config.toml
tokenizer = "word"
encoder_fused_qkv = true
encoder_inner_norm = false
encoder_num_experts = 8
encoder_shared_expert = false
encoder_layers = 6
encoder_width = 128
encoder_positions = "conv"
decoder_mlp_ratio = 2
optimizer = "soap"
shampoo_beta = 0.999
ema_decay = 0.995
warmup_steps = 60
Rows from block 3 of the audio encoder of a small encoder-decoder audio transcriber, named by matrix and row number. Rows with one number within an expert belong to one neuron, the router's apart. Each number is 50 + 10 x the weight over its row's rms, rounded and kept within 0 to 99. All counts start at 0. After the name is the row's rms in percent of the matrix's.
Before each expert's rows are labels from the 100 clips, of 14976, where the router gives the expert most weight on average: "top examples" is what is common among them. Only what is clearly more common there than usual is listed. The data: read English sentences (LibriTTS-R).
# router: router (encoder.blocks.3.mlp.router.weight, 8x128, trained with AdamW), inputs 0-127
# gate: expert gate (encoder.blocks.3.mlp.gate, 8x64x128), inputs 0-127
# up: expert up (encoder.blocks.3.mlp.up, 8x64x128), inputs 0-127
# down: expert down (encoder.blocks.3.mlp.down, 8x128x64, transposed), outputs 0-127

# expert 4
top examples: the word "you"; the word "me"
router.4 103:54 61 61 34 36 51 63 55 55 57 48 50 49 52 69 56 43 44 63 44 53 53 42 49 60 57 43 38 44 48 66 26 63 36 56 42 47 53 56 56 60 48 63 66 38 44 37 38 41 60 45 54 72 77 41 51 51 47 34 55 43 49 58 50 45 36 59 52 39 47 53 50 46 50 31 59 60 59 41 41 61 34 64 55 74 36 60 56 59 45 55 56 47 62 51 56 56 44 44 50 45 41 54 54 49 35 61 60 58 44 53 63 76 66 55 40 45 52 57 54 35 62 58 54 28 38 52 52
gate.0 090:38 58 59 45 52 52 48 51 53 48 52 40 42 44 65 54 47 59 64 50 56 45 43 60 47 26 65 64 40 40 69 72 55 50 46 43 36 72 45 42 49 47 48 45 53 43 64 43 58 62 64 46 51 48 32 59 58 53 65 49 40 35 31 42 55 43 66 66 36 54 31 42 70 46 43 39 56 32 48 58 39 47 60 37 37 39 41 60 50 62 58 58 34 52 45 53 53 62 66 51 35 46 61 27 51 64 59 53 47 56 41 48 32 42 53 57 54 51 50 45 45 49 55 41 50 42 61 65
up.0 095:60 47 52 58 49 44 49 63 56 39 36 37 54 58 59 49 57 67 32 55 42 48 51 50 39 45 48 36 28 48 46 66 67 50 54 61 43 50 46 48 43 51 46 56 52 51 58 47 52 56 56 52 47 50 65 50 69 43 52 52 38 59 63 51 44 41 37 54 41 40 46 67 63 43 66 51 45 46 61 53 59 47 44 53 51 39 60 43 42 32 75 75 52 41 48 52 57 70 59 57 34 39 45 15 54 58 38 67 62 39 48 44 56 32 49 49 55 40 39 29 61 51 41 50 38 49 56 56
down.0 089:62 47 44 38 61 45 46 35 74 50 37 43 41 59 45 48 44 70 47 57 55 63 35 64 61 50 45 65 46 52 37 70 51 57 42 49 62 50 49 68 38 40 58 45 61 56 43 55 68 37 62 45 56 46 61 55 72 51 51 40 43 57 38 42 48 59 51 54 60 44 52 39 52 43 52 50 52 33 61 39 39 51 40 42 45 30 58 62 52 43 49 73 67 49 45 38 33 46 63 47 59 49 41 61 56 47 57 50 60 46 47 50 40 42 43 40 50 62 62 28 72 59 29 45 53 61 41 51
gate.1 094:54 51 59 41 32 45 33 65 63 43 29 63 56 58 66 61 48 50 62 52 39 54 35 51 55 48 50 65 42 59 56 47 55 56 28 45 54 49 45 63 51 59 47 48 31 33 48 52 67 65 47 47 36 27 52 50 40 60 53 54 66 44 63 51 28 57 59 47 54 45 66 65 71 42 44 45 60 36 68 54 52 56 49 60 55 58 57 65 50 43 45 43 39 61 33 53 54 58 51 47 35 43 55 44 41 59 52 61 51 50 54 47 65 54 53 52 36 32 39 48 56 60 24 42 48 55 50 48
up.1 087:56 43 59 30 33 45 50 47 64 54 38 60 75 61 51 45 45 48 33 58 24 47 45 55 39 52 60 58 35 64 40 42 45 44 27 45 35 48 44 64 52 53 53 59 34 43 33 46 49 59 43 47 47 53 51 35 57 62 62 57 50 58 59 41 34 40 65 51 58 36 56 59 51 61 60 38 61 44 61 63 71 37 55 55 69 35 47 58 50 54 54 34 41 64 39 41 51 54 61 43 35 34 50 52 60 62 55 50 47 55 56 55 48 41 52 58 49 53 54 70 59 41 53 60 43 40 46 52
down.1 085:31 48 39 58 52 48 42 29 48 71 46 34 38 57 64 26 72 44 54 48 55 49 48 50 40 59 56 65 33 45 38 39 57 50 61 56 46 41 37 62 41 50 43 52 57 57 60 44 36 55 50 47 63 39 53 32 43 64 54 44 57 47 50 42 28 46 53 52 65 63 49 42 58 70 35 57 56 62 63 49 48 43 43 52 57 40 32 49 53 72 59 48 75 39 62 60 50 49 46 55 47 48 55 53 68 45 47 53 58 54 40 46 54 50 63 51 62 45 49 46 35 55 53 68 39 46 34 49
gate.2 088:52 54 55 48 49 68 46 52 70 62 67 50 44 42 55 34 42 56 33 61 36 52 53 45 59 65 53 57 43 42 42 45 66 51 39 52 44 43 46 53 49 53 56 55 47 45 53 41 41 56 63 42 62 44 33 55 70 40 33 42 52 44 47 37 51 50 55 52 38 68 48 50 42 40 35 43 54 51 23 59 59 58 62 38 48 64 41 56 44 55 57 50 29 31 49 53 66 53 56 48 61 50 47 52 64 39 43 58 44 70 61 66 55 47 28 54 44 51 51 42 58 58 48 34 65 31 72 45
up.2 088:44 43 50 38 67 51 46 48 63 53 56 50 50 50 58 45 57 59 47 71 43 39 62 47 43 62 52 73 51 70 35 38 40 51 35 53 57 66 31 57 59 46 46 48 44 47 57 44 56 65 51 32 58 30 34 46 47 46 48 42 47 51 65 51 55 71 60 50 51 55 47 38 28 49 60 53 56 61 42 68 32 45 48 61 51 49 31 55 42 57 59 59 28 59 43 50 49 61 38 67 37 39 36 51 56 42 47 65 50 77 43 47 49 54 43 59 60 40 53 44 53 57 54 45 56 41 39 49
down.2 095:39 68 44 48 30 30 52 60 48 25 55 51 68 52 53 52 51 54 54 55 59 55 54 45 48 39 38 58 31 70 65 43 54 38 47 53 55 59 48 46 51 47 73 54 45 57 37 49 40 46 69 36 55 35 51 51 51 35 50 58 57 44 47 38 48 41 49 56 43 60 51 66 40 32 40 52 54 44 30 40 55 60 54 60 72 69 51 38 63 54 48 44 50 59 25 56 36 58 74 34 44 47 61 56 54 60 41 47 43 36 48 48 57 44 46 57 50 43 64 52 51 54 49 58 38 53 51 52

# expert 7
top examples: the word "to"; the word "it"; the word "be"
router.7 100:55 33 56 46 65 47 66 54 49 46 45 48 47 56 46 56 56 75 38 68 38 18 47 53 56 50 65 48 38 44 39 47 53 63 46 58 54 49 61 58 26 53 43 54 48 42 45 52 40 58 50 44 57 54 41 49 56 63 48 37 37 40 42 55 50 45 32 44 53 36 48 61 44 61 64 48 39 51 47 44 49 49 72 60 51 64 58 54 50 46 51 49 36 39 46 56 60 66 43 68 61 58 72 50 50 38 50 65 48 46 53 45 39 37 70 35 60 61 47 45 33 52 48 38 71 35 41 42
gate.0 114:40 47 51 44 39 48 60 47 53 63 46 40 48 48 66 48 39 54 65 49 51 37 57 52 57 57 52 46 48 41 57 40 59 48 62 50 30 56 38 45 47 49 50 51 51 38 41 56 55 57 45 54 63 51 35 43 45 44 33 50 13 53 61 59 59 43 51 49 53 42 53 52 33 58 40 53 67 38 55 43 43 53 53 67 59 48 40 48 36 79 47 41 48 57 54 47 23 72 36 55 63 43 57 44 61 46 46 50 70 44 28 50 56 57 64 42 50 30 64 55 53 37 61 53 59 60 45 47
up.0 109:40 50 49 55 59 56 35 45 57 56 36 50 37 57 44 43 47 58 51 63 48 34 55 57 56 43 44 38 54 39 31 58 41 50 63 47 58 49 41 43 50 54 51 45 42 36 50 48 53 54 57 63 50 50 37 63 68 62 43 46 32 39 62 60 52 52 54 59 53 44 45 31 36 51 48 57 57 44 46 56 37 54 59 75 62 40 35 46 40 56 62 58 55 38 45 42 34 74 33 52 48 51 47 61 61 49 44 43 54 40 42 35 54 32 62 43 46 34 69 80 48 47 60 57 77 52 45 52
down.0 106:45 51 59 49 51 49 63 54 61 73 43 43 49 53 51 52 49 51 30 57 62 47 50 46 62 58 56 52 53 53 58 43 50 44 63 34 49 32 55 56 52 54 45 42 53 59 33 42 58 40 44 57 59 42 52 45 63 60 43 48 43 45 43 61 36 39 40 69 54 65 50 66 64 42 57 51 37 34 36 63 44 37 42 31 68 58 39 67 38 37 52 43 38 35 49 72 53 62 51 50 55 33 53 29 71 52 51 56 59 46 45 44 43 44 62 57 44 56 49 40 59 53 25 56 48 50 27 60
gate.1 083:63 37 53 41 47 46 46 50 67 70 40 54 48 47 53 53 50 65 52 45 43 56 37 57 56 45 47 68 42 52 55 35 24 47 45 60 47 66 72 53 60 48 53 63 67 42 46 41 64 59 63 45 54 67 59 51 57 51 45 43 47 47 58 46 42 52 38 40 53 61 71 48 42 50 43 63 42 51 58 64 52 49 44 45 60 36 51 43 55 43 50 76 62 67 43 60 47 38 27 38 67 55 43 30 42 49 46 45 45 53 46 63 49 30 44 59 35 50 69 46 51 47 59 51 55 33 36 49
up.1 093:62 66 55 35 45 73 50 34 55 52 47 52 50 47 58 46 65 55 73 49 47 45 44 30 36 53 47 62 54 45 42 50 41 26 42 50 45 69 51 43 57 42 47 44 48 41 48 54 72 41 48 59 47 69 56 48 57 47 33 64 58 54 50 43 43 62 54 63 63 54 69 58 37 43 43 59 30 67 64 54 53 47 63 53 42 40 41 59 55 44 58 70 59 62 56 47 36 57 42 57 55 57 67 48 56 48 57 40 48 58 57 48 46 43 67 38 56 51 33 68 41 50 61 55 48 40 43 33
down.1 094:56 45 56 27 48 40 43 58 56 42 56 71 62 50 51 57 55 42 61 40 70 38 53 56 42 38 55 51 48 71 65 58 40 39 61 42 64 56 58 47 56 21 63 31 48 45 48 44 43 58 55 39 72 41 54 56 48 55 43 49 60 45 57 57 52 44 38 74 48 44 63 66 45 46 36 51 44 52 50 35 54 55 56 53 52 38 35 62 65 40 39 56 54 61 51 50 66 55 57 47 49 52 39 44 32 44 60 50 34 51 41 49 53 29 61 63 47 40 70 48 35 43 47 54 46 57 61 51
gate.2 096:55 57 62 38 62 44 38 69 56 36 45 47 57 49 48 74 53 45 54 63 42 59 49 45 45 42 50 62 37 53 46 63 36 47 68 52 41 60 61 46 57 40 36 66 40 58 38 58 67 27 69 55 41 53 45 64 38 46 25 45 69 31 48 50 57 37 38 33 58 47 75 56 57 51 46 48 42 34 37 41 36 72 43 55 45 43 43 55 44 63 61 45 55 28 54 55 48 50 57 55 51 54 50 47 50 43 51 44 59 48 46 46 51 40 50 58 53 49 42 45 67 56 54 57 50 64 60 52
up.2 089:60 63 39 65 30 51 63 47 48 60 58 45 70 75 55 33 34 38 42 35 55 51 53 48 42 50 48 35 53 54 50 45 39 41 26 52 40 46 38 49 42 47 29 52 68 57 47 61 53 67 50 53 63 51 42 46 58 52 46 47 57 54 58 57 60 56 51 51 77 45 53 47 53 44 31 46 58 47 67 46 49 25 51 64 46 44 55 43 45 57 39 59 55 44 53 52 54 56 69 57 59 53 41 46 46 58 44 39 46 55 35 70 37 46 55 32 35 39 50 58 55 35 47 48 49 61 45 33
down.2 101:47 47 43 59 45 57 22 33 54 34 45 60 60 40 40 51 37 28 57 48 51 41 52 57 50 42 56 48 45 41 56 65 53 34 55 45 26 40 37 61 52 41 59 33 59 42 47 56 42 59 52 34 37 60 41 51 57 28 37 49 45 67 56 56 41 62 48 50 52 49 34 55 57 38 32 59 54 54 54 50 61 59 50 33 42 40 50 54 57 57 56 51 34 59 36 55 46 41 45 34 32 43 32 58 47 51 50 61 51 57 54 36 29 53 38 53 47 63 36 51 53 40 64 52 58 55 64 54

# expert 6
top examples: the word "not"; the word "that"; the word "but"
router.6 109:33 61 50 60 64 52 51 46 40 59 48 44 49 51 36 56 55 32 46 61 50 56 51 67 51 42 36 54 57 50 41 55 53 45 50 58 53 35 39 51 42 61 58 41 56 41 56 52 55 35 45 46 43 36 41 53 54 51 62 47 50 49 63 59 61 69 46 61 59 70 35 63 72 48 64 43 73 59 40 32 63 53 44 52 42 55 52 60 51 54 27 37 48 38 63 49 35 62 41 39 64 45 59 46 44 69 39 37 37 34 58 46 53 54 45 70 33 41 44 38 60 66 58 49 54 45 44 38
gate.0 108:42 46 47 55 76 50 55 37 58 43 50 54 50 59 57 47 58 42 46 80 48 33 42 66 48 37 56 60 63 59 40 46 58 57 38 62 41 45 69 46 45 52 64 44 48 46 61 57 58 46 47 43 49 61 48 30 58 60 46 67 65 46 46 47 58 53 42 26 35 55 57 44 56 50 59 49 62 41 47 38 57 69 45 38 55 58 46 53 29 35 65 59 48 48 62 42 64 40 45 40 51 56 47 57 39 48 23 51 60 43 51 65 52 46 57 41 61 52 54 49 37 66 61 65 45 37 53 60
up.0 100:45 51 56 47 38 42 51 55 61 60 51 47 58 46 55 47 37 45 45 25 54 61 55 37 70 52 45 23 40 56 52 38 39 44 71 45 53 53 36 45 48 65 47 42 37 44 46 59 48 52 45 54 55 59 51 66 47 55 56 39 42 46 54 46 32 53 58 70 64 42 43 58 43 50 33 72 38 57 47 52 44 48 54 49 39 42 55 60 73 57 38 57 41 56 46 53 42 32 59 36 30 34 45 47 56 53 63 65 50 62 52 42 55 40 58 51 32 60 46 43 51 40 25 63 48 43 67 51
down.0 108:48 63 54 49 36 53 57 50 56 53 46 55 41 38 57 44 48 36 39 63 50 59 52 63 58 63 47 44 41 41 35 69 45 46 45 39 42 53 57 56 61 25 54 38 56 49 63 47 56 51 35 60 63 50 42 59 66 44 40 54 46 49 42 64 40 44 40 52 47 55 53 59 39 53 43 28 59 55 62 60 40 50 45 30 59 23 50 62 51 61 44 41 59 52 48 60 45 51 52 50 55 41 47 48 60 75 44 54 53 55 54 62 35 43 61 47 50 30 70 39 76 42 38 69 70 44 54 49
gate.1 089:55 49 42 49 44 45 44 65 63 54 44 59 43 50 59 54 31 55 52 60 50 51 58 56 48 41 56 47 48 62 60 66 47 54 59 34 52 65 51 54 37 49 43 42 41 48 63 42 53 57 44 49 55 17 40 54 57 48 44 46 58 53 51 32 48 41 53 42 59 56 41 46 39 38 53 48 62 42 47 63 74 47 35 52 40 49 47 66 45 53 46 30 61 59 57 36 58 67 51 51 52 49 91 41 58 47 41 57 48 64 34 35 52 50 57 49 56 36 44 45 30 64 44 43 67 41 56 43
up.1 087:52 47 65 48 71 56 40 58 55 37 54 40 57 57 61 63 62 47 35 42 53 46 41 57 59 63 65 55 68 52 41 46 52 60 55 50 40 33 35 30 47 37 71 51 56 49 51 71 34 42 52 60 51 70 64 42 35 43 40 48 53 38 57 44 50 50 66 57 40 54 65 53 66 53 54 42 59 58 63 58 57 50 51 46 51 46 60 40 43 45 52 75 40 69 37 33 57 48 30 39 49 56 46 59 40 52 43 55 53 62 53 55 58 48 51 45 50 43 49 58 38 45 58 58 47 77 38 43
down.1 082:60 45 58 66 57 48 43 36 39 57 40 56 54 45 51 61 40 42 52 47 36 64 63 54 45 58 57 39 41 44 56 54 40 48 39 41 32 30 65 46 50 51 39 47 52 38 58 56 44 55 48 40 54 51 51 56 54 58 54 46 52 35 52 48 37 68 45 52 60 26 56 23 47 47 47 63 57 53 66 34 53 51 69 52 59 35 61 54 42 61 41 52 78 53 52 49 41 34 48 68 64 49 52 67 48 60 53 47 50 54 43 57 41 62 74 63 45 43 48 53 41 36 36 46 59 52 74 51
gate.2 093:57 48 48 42 49 60 68 46 35 57 52 51 52 63 62 53 56 62 61 57 46 38 52 24 56 54 45 29 46 50 52 45 55 59 60 42 71 40 48 28 53 41 47 54 54 52 62 58 43 53 57 67 43 46 40 50 45 55 44 48 52 35 36 50 46 29 66 56 39 66 52 41 43 47 55 72 48 52 59 47 44 68 45 77 49 65 54 46 42 38 39 50 44 38 51 50 53 62 51 51 51 43 38 49 45 42 54 46 43 71 41 54 42 27 47 51 74 45 49 34 50 34 62 51 63 59 49 68
up.2 099:40 49 43 55 61 45 47 43 63 37 50 64 37 40 55 43 45 41 45 49 50 57 61 68 49 57 57 69 68 58 38 70 48 48 42 56 22 54 56 67 54 46 47 38 48 47 46 46 49 47 60 34 48 45 53 46 48 44 73 54 64 51 53 46 49 62 40 59 53 34 48 61 61 59 51 29 47 58 57 56 50 46 39 28 51 45 61 61 53 67 55 42 65 68 54 56 52 57 49 49 49 65 42 47 64 55 54 46 47 28 52 53 60 67 47 40 24 45 49 53 29 67 59 53 56 40 51 39
down.2 094:37 47 41 49 42 70 42 48 69 31 49 44 43 44 59 47 52 61 42 44 36 40 50 66 59 42 48 81 60 68 53 45 50 58 34 54 65 53 47 43 37 69 53 50 32 42 47 38 47 52 42 57 42 64 39 50 53 41 61 51 54 69 41 50 40 58 53 70 49 43 48 42 68 36 54 57 53 64 45 56 54 46 54 40 60 41 43 37 37 44 58 58 38 47 48 45 59 33 47 41 61 54 37 45 34 57 45 49 31 55 39 52 59 53 49 54 52 70 44 62 42 46 68 36 55 43 42 40

# expert 3
top examples: the word "a"
router.3 103:58 41 46 40 31 54 42 50 47 54 34 63 49 48 47 57 55 42 39 38 59 47 51 34 31 55 64 56 52 55 62 44 34 71 59 46 50 67 42 50 63 60 34 53 42 65 58 41 44 55 69 43 51 37 57 49 38 49 52 49 63 45 63 60 60 58 39 58 33 60 69 48 62 48 51 46 37 59 36 51 56 51 35 60 52 75 51 50 57 64 65 60 61 46 45 60 45 65 57 53 43 25 42 47 63 64 38 51 52 50 45 42 37 46 44 42 56 47 74 58 57 56 69 52 57 55 52 52
gate.0 104:51 51 33 46 42 40 28 65 58 58 52 47 56 30 61 48 60 67 43 37 57 35 68 51 58 42 57 58 62 37 64 58 41 56 63 63 61 51 42 56 58 43 41 45 54 54 51 53 37 49 46 61 53 56 51 36 57 48 41 59 51 44 55 45 53 57 65 35 38 42 39 45 63 53 60 74 44 37 44 62 62 51 38 39 71 44 54 61 43 44 51 48 33 48 49 71 41 47 55 37 42 56 50 78 42 45 61 54 47 39 58 46 51 46 56 52 55 41 35 60 24 49 45 55 53 39 40 41
up.0 106:53 44 24 51 40 43 43 41 45 55 48 48 54 44 24 38 49 41 37 35 67 46 58 43 50 57 52 61 56 50 54 51 41 48 55 50 53 54 55 67 54 45 37 35 59 49 56 43 28 42 38 48 53 49 53 53 50 46 30 54 55 47 55 32 59 50 60 38 55 40 50 49 45 43 52 60 58 63 49 68 51 49 42 47 55 62 55 48 42 49 53 40 57 37 59 51 46 56 71 42 67 64 49 74 79 42 51 67 51 38 47 44 35 52 68 54 40 39 65 51 29 45 61 56 57 40 32 56
down.0 107:55 42 61 50 52 47 56 50 52 52 61 55 60 39 41 49 56 49 56 38 38 44 40 66 42 59 54 32 43 63 40 49 40 43 42 62 63 73 46 62 43 61 50 30 61 51 51 42 45 66 41 72 48 48 39 48 37 48 38 40 40 53 65 49 32 28 46 66 51 61 55 65 52 37 46 49 48 44 49 58 59 46 19 46 49 52 26 45 37 61 42 47 45 53 38 53 51 53 46 50 41 60 58 50 54 58 45 41 58 56 56 34 46 49 44 33 53 26 58 64 56 53 29 46 63 57 48 40
gate.1 114:66 41 53 46 70 49 50 60 46 49 55 38 53 44 42 39 44 33 52 38 57 36 40 58 64 55 41 57 50 56 65 37 50 47 40 51 53 78 59 45 44 53 56 60 60 31 37 41 54 56 63 54 50 37 46 55 69 36 57 59 37 55 28 42 49 56 42 68 53 37 62 39 45 39 56 53 46 65 50 78 43 63 55 50 40 40 56 31 55 58 39 46 52 41 62 57 67 60 55 52 63 51 63 59 36 51 43 44 60 36 48 43 54 61 53 51 56 60 58 53 47 59 31 52 38 42 60 60
up.1 121:33 55 44 45 44 55 49 38 52 53 42 42 41 60 45 49 55 60 59 60 40 53 51 46 50 50 55 49 55 41 44 61 63 38 53 53 47 28 55 46 47 47 43 60 31 63 58 68 56 47 40 58 48 63 69 41 40 67 54 41 54 28 63 56 43 59 59 25 50 72 34 59 68 48 46 63 73 47 60 25 48 35 54 57 55 55 47 56 46 37 58 59 60 49 45 55 35 34 49 43 35 40 35 36 65 50 51 50 53 56 44 49 45 43 38 48 41 35 41 55 57 50 55 39 65 66 53 45
down.1 111:45 53 43 51 52 54 41 45 69 60 56 55 59 52 56 56 33 60 50 59 47 48 57 54 45 29 42 35 41 54 52 47 38 37 57 57 40 54 57 39 58 23 57 41 43 53 53 58 56 44 49 54 63 47 60 49 55 55 35 65 38 50 36 53 49 54 47 59 46 65 23 54 54 48 34 33 50 54 59 62 42 65 69 47 25 46 41 59 55 37 60 48 51 59 41 54 62 42 54 45 61 42 41 60 26 31 45 44 54 50 36 37 62 66 46 50 42 56 49 50 48 65 48 71 46 64 69 53
gate.2 104:51 57 46 40 56 50 64 34 44 73 40 37 46 63 41 61 45 45 53 53 61 67 58 66 50 44 59 49 50 49 63 53 46 47 49 52 54 53 53 31 45 64 24 47 51 45 38 44 61 47 49 36 50 39 45 55 48 52 36 40 80 51 48 35 46 74 47 48 45 49 48 56 46 59 56 35 68 57 46 51 43 48 52 43 40 44 55 56 72 57 57 68 69 62 46 49 41 47 56 46 54 48 50 44 58 53 64 65 62 26 65 57 51 33 35 48 49 50 43 42 50 57 58 46 52 23 39 50
up.2 105:54 26 52 47 62 52 36 58 53 42 72 56 73 44 38 38 55 60 55 59 33 50 39 38 43 57 41 53 56 56 49 54 47 55 61 64 61 34 35 45 57 44 59 63 52 62 56 49 35 52 61 66 46 67 46 57 54 45 54 54 46 40 50 69 47 31 63 39 50 53 40 55 28 45 37 61 56 39 44 49 45 52 72 58 61 51 58 48 42 42 47 51 52 52 35 35 48 28 32 56 50 56 51 36 40 35 35 52 53 58 43 57 47 69 61 49 43 57 56 42 54 58 43 51 70 56 38 49
down.2 103:61 64 59 72 43 36 49 76 35 73 56 47 38 44 50 44 46 60 52 56 51 40 41 60 58 41 49 47 50 66 40 72 32 61 36 63 46 36 55 41 59 52 49 47 44 45 46 53 56 55 50 75 56 31 61 55 48 68 38 47 49 55 55 45 56 44 60 57 40 40 62 45 57 56 56 40 57 45 57 74 40 40 48 38 57 41 52 47 50 51 44 49 57 57 57 44 66 53 43 52 40 53 59 60 33 36 37 52 50 44 47 38 50 66 50 58 57 49 46 36 46 62 66 38 52 61 59 29

# expert 1
top examples: the word "i"
router.1 087:69 57 33 65 48 59 42 43 54 50 54 56 50 52 39 49 53 30 39 42 51 65 48 46 64 32 35 48 49 40 52 49 44 42 40 47 45 68 61 46 40 55 35 56 62 36 50 42 50 40 58 42 53 52 52 29 51 59 49 37 42 34 44 50 68 38 36 40 69 54 57 49 49 54 46 47 47 31 42 42 55 53 54 60 44 49 46 55 49 48 50 49 66 41 59 40 65 30 42 38 51 49 54 47 44 57 42 56 54 63 75 41 45 39 58 55 38 56 66 35 50 62 59 47 67 69 45 20
gate.0 092:53 51 57 55 69 51 44 33 56 39 33 27 33 49 73 54 53 60 59 57 37 51 72 57 59 55 50 38 46 41 45 43 61 37 57 36 54 51 51 54 42 46 46 50 52 42 49 62 63 59 45 47 60 56 56 34 34 61 60 43 43 50 41 52 34 35 44 73 49 62 73 61 46 43 56 63 48 39 43 59 46 53 56 67 49 52 38 38 51 60 58 38 68 45 47 59 43 37 62 43 39 58 52 42 53 40 58 52 58 40 39 57 33 47 59 56 53 47 64 53 50 45 59 47 70 26 56 54
up.0 085:30 39 29 40 51 64 72 45 58 58 53 54 44 60 59 73 47 49 44 27 53 37 47 49 56 44 47 45 33 55 34 42 54 59 40 54 64 55 41 45 50 55 46 36 61 48 52 49 42 55 35 62 44 33 53 33 60 47 68 56 67 58 53 43 39 33 51 32 40 28 62 65 53 48 46 40 52 53 43 45 53 48 39 53 41 58 58 56 32 60 43 47 51 53 59 47 35 56 47 53 61 36 45 42 60 66 46 51 32 47 45 57 47 50 48 36 55 44 44 64 42 44 51 58 37 73 56 51
down.0 094:56 65 52 40 48 44 29 42 50 47 60 65 53 42 43 52 42 55 40 37 58 36 56 65 56 51 39 53 41 57 52 39 39 68 32 46 38 54 49 33 49 73 47 57 48 49 45 55 44 47 59 43 56 46 48 45 53 48 49 62 38 77 68 49 53 44 47 59 56 42 64 26 38 55 44 56 43 62 51 62 52 40 32 53 53 59 59 39 44 53 53 51 47 50 74 36 55 69 53 62 42 46 46 47 56 43 58 53 52 61 49 37 58 48 65 66 48 62 61 46 43 38 34 64 40 36 39 75
gate.1 094:47 52 47 33 53 39 48 56 70 38 35 49 45 54 36 47 59 40 48 54 40 59 52 32 65 41 62 28 53 40 42 54 45 37 44 40 55 55 44 35 52 42 35 43 24 45 42 64 59 56 58 43 35 39 74 62 47 53 59 51 41 60 62 63 36 48 54 62 60 47 48 43 51 59 45 50 47 63 63 47 54 43 22 60 66 56 51 54 51 52 60 43 40 45 60 54 57 55 46 46 47 32 51 55 59 50 33 53 29 55 71 52 38 58 49 49 61 55 51 45 51 68 34 56 61 45 63 51
up.1 092:21 37 44 52 45 50 47 65 48 53 48 59 51 53 63 59 40 49 58 71 60 50 49 65 41 51 42 60 54 55 46 57 30 57 58 63 53 57 48 50 59 51 60 60 64 70 57 31 55 42 34 44 48 47 45 39 63 37 47 55 59 57 52 41 75 45 31 38 45 44 47 67 54 34 53 55 46 38 42 54 58 51 61 36 59 47 45 44 31 51 43 60 63 39 48 41 41 48 46 58 39 56 49 43 52 42 29 50 38 30 30 69 48 40 47 50 42 36 42 45 51 44 64 57 43 36 57 50
down.1 097:63 46 46 40 57 54 60 55 79 52 47 59 40 52 55 63 27 44 76 71 51 48 41 60 57 73 44 61 39 26 49 57 45 46 55 75 53 54 51 44 49 32 62 48 51 38 38 40 46 50 55 46 55 63 50 44 43 54 39 37 58 51 38 62 52 28 47 52 36 38 70 42 56 59 55 58 53 62 46 60 50 38 39 47 53 44 34 56 53 60 54 61 37 61 31 48 43 45 42 55 48 47 52 48 41 52 52 50 57 57 50 45 50 63 44 60 63 52 48 52 43 51 53 34 56 72 38 42
gate.2 087:59 52 44 47 65 50 27 66 42 63 33 50 62 47 59 54 47 57 57 54 47 51 32 47 44 50 59 48 38 58 50 44 28 47 37 49 52 43 52 44 58 43 53 47 44 54 61 50 46 47 29 43 59 51 56 43 34 46 48 57 64 38 71 56 43 43 51 51 40 52 59 49 53 49 34 56 47 42 48 30 46 54 47 56 54 66 42 41 44 44 76 58 71 55 59 53 67 31 42 52 46 63 48 49 36 56 33 36 43 37 74 50 64 60 66 66 33 46 53 62 57 54 46 58 39 49 32 53
up.2 088:36 36 47 50 49 44 71 73 51 19 52 59 63 56 56 62 49 44 57 49 42 58 50 43 65 53 39 47 41 43 35 51 61 61 68 49 52 56 52 47 33 64 57 49 61 50 38 45 66 31 65 47 34 28 48 54 48 42 36 36 64 30 57 51 63 56 55 66 53 53 38 40 53 40 40 48 61 34 46 52 57 40 52 52 36 36 56 59 48 40 43 53 62 49 60 51 39 48 58 61 64 47 58 66 48 67 52 46 50 53 61 52 47 39 44 44 47 59 51 50 41 38 43 47 40 57 32 63
down.2 097:31 62 37 63 44 44 30 56 56 61 61 48 42 32 50 45 58 78 41 52 56 55 58 55 45 34 52 59 62 44 47 67 46 38 54 54 37 46 56 44 53 45 52 60 57 43 57 49 44 34 41 41 74 59 47 48 48 46 47 66 52 60 59 36 53 43 60 54 50 42 39 37 37 56 38 53 52 69 36 39 61 43 58 41 39 46 54 57 56 22 45 61 38 63 51 43 51 53 55 58 73 46 56 49 38 53 34 63 36 46 45 50 67 61 58 35 44 51 42 47 42 42 44 57 51 63 57 45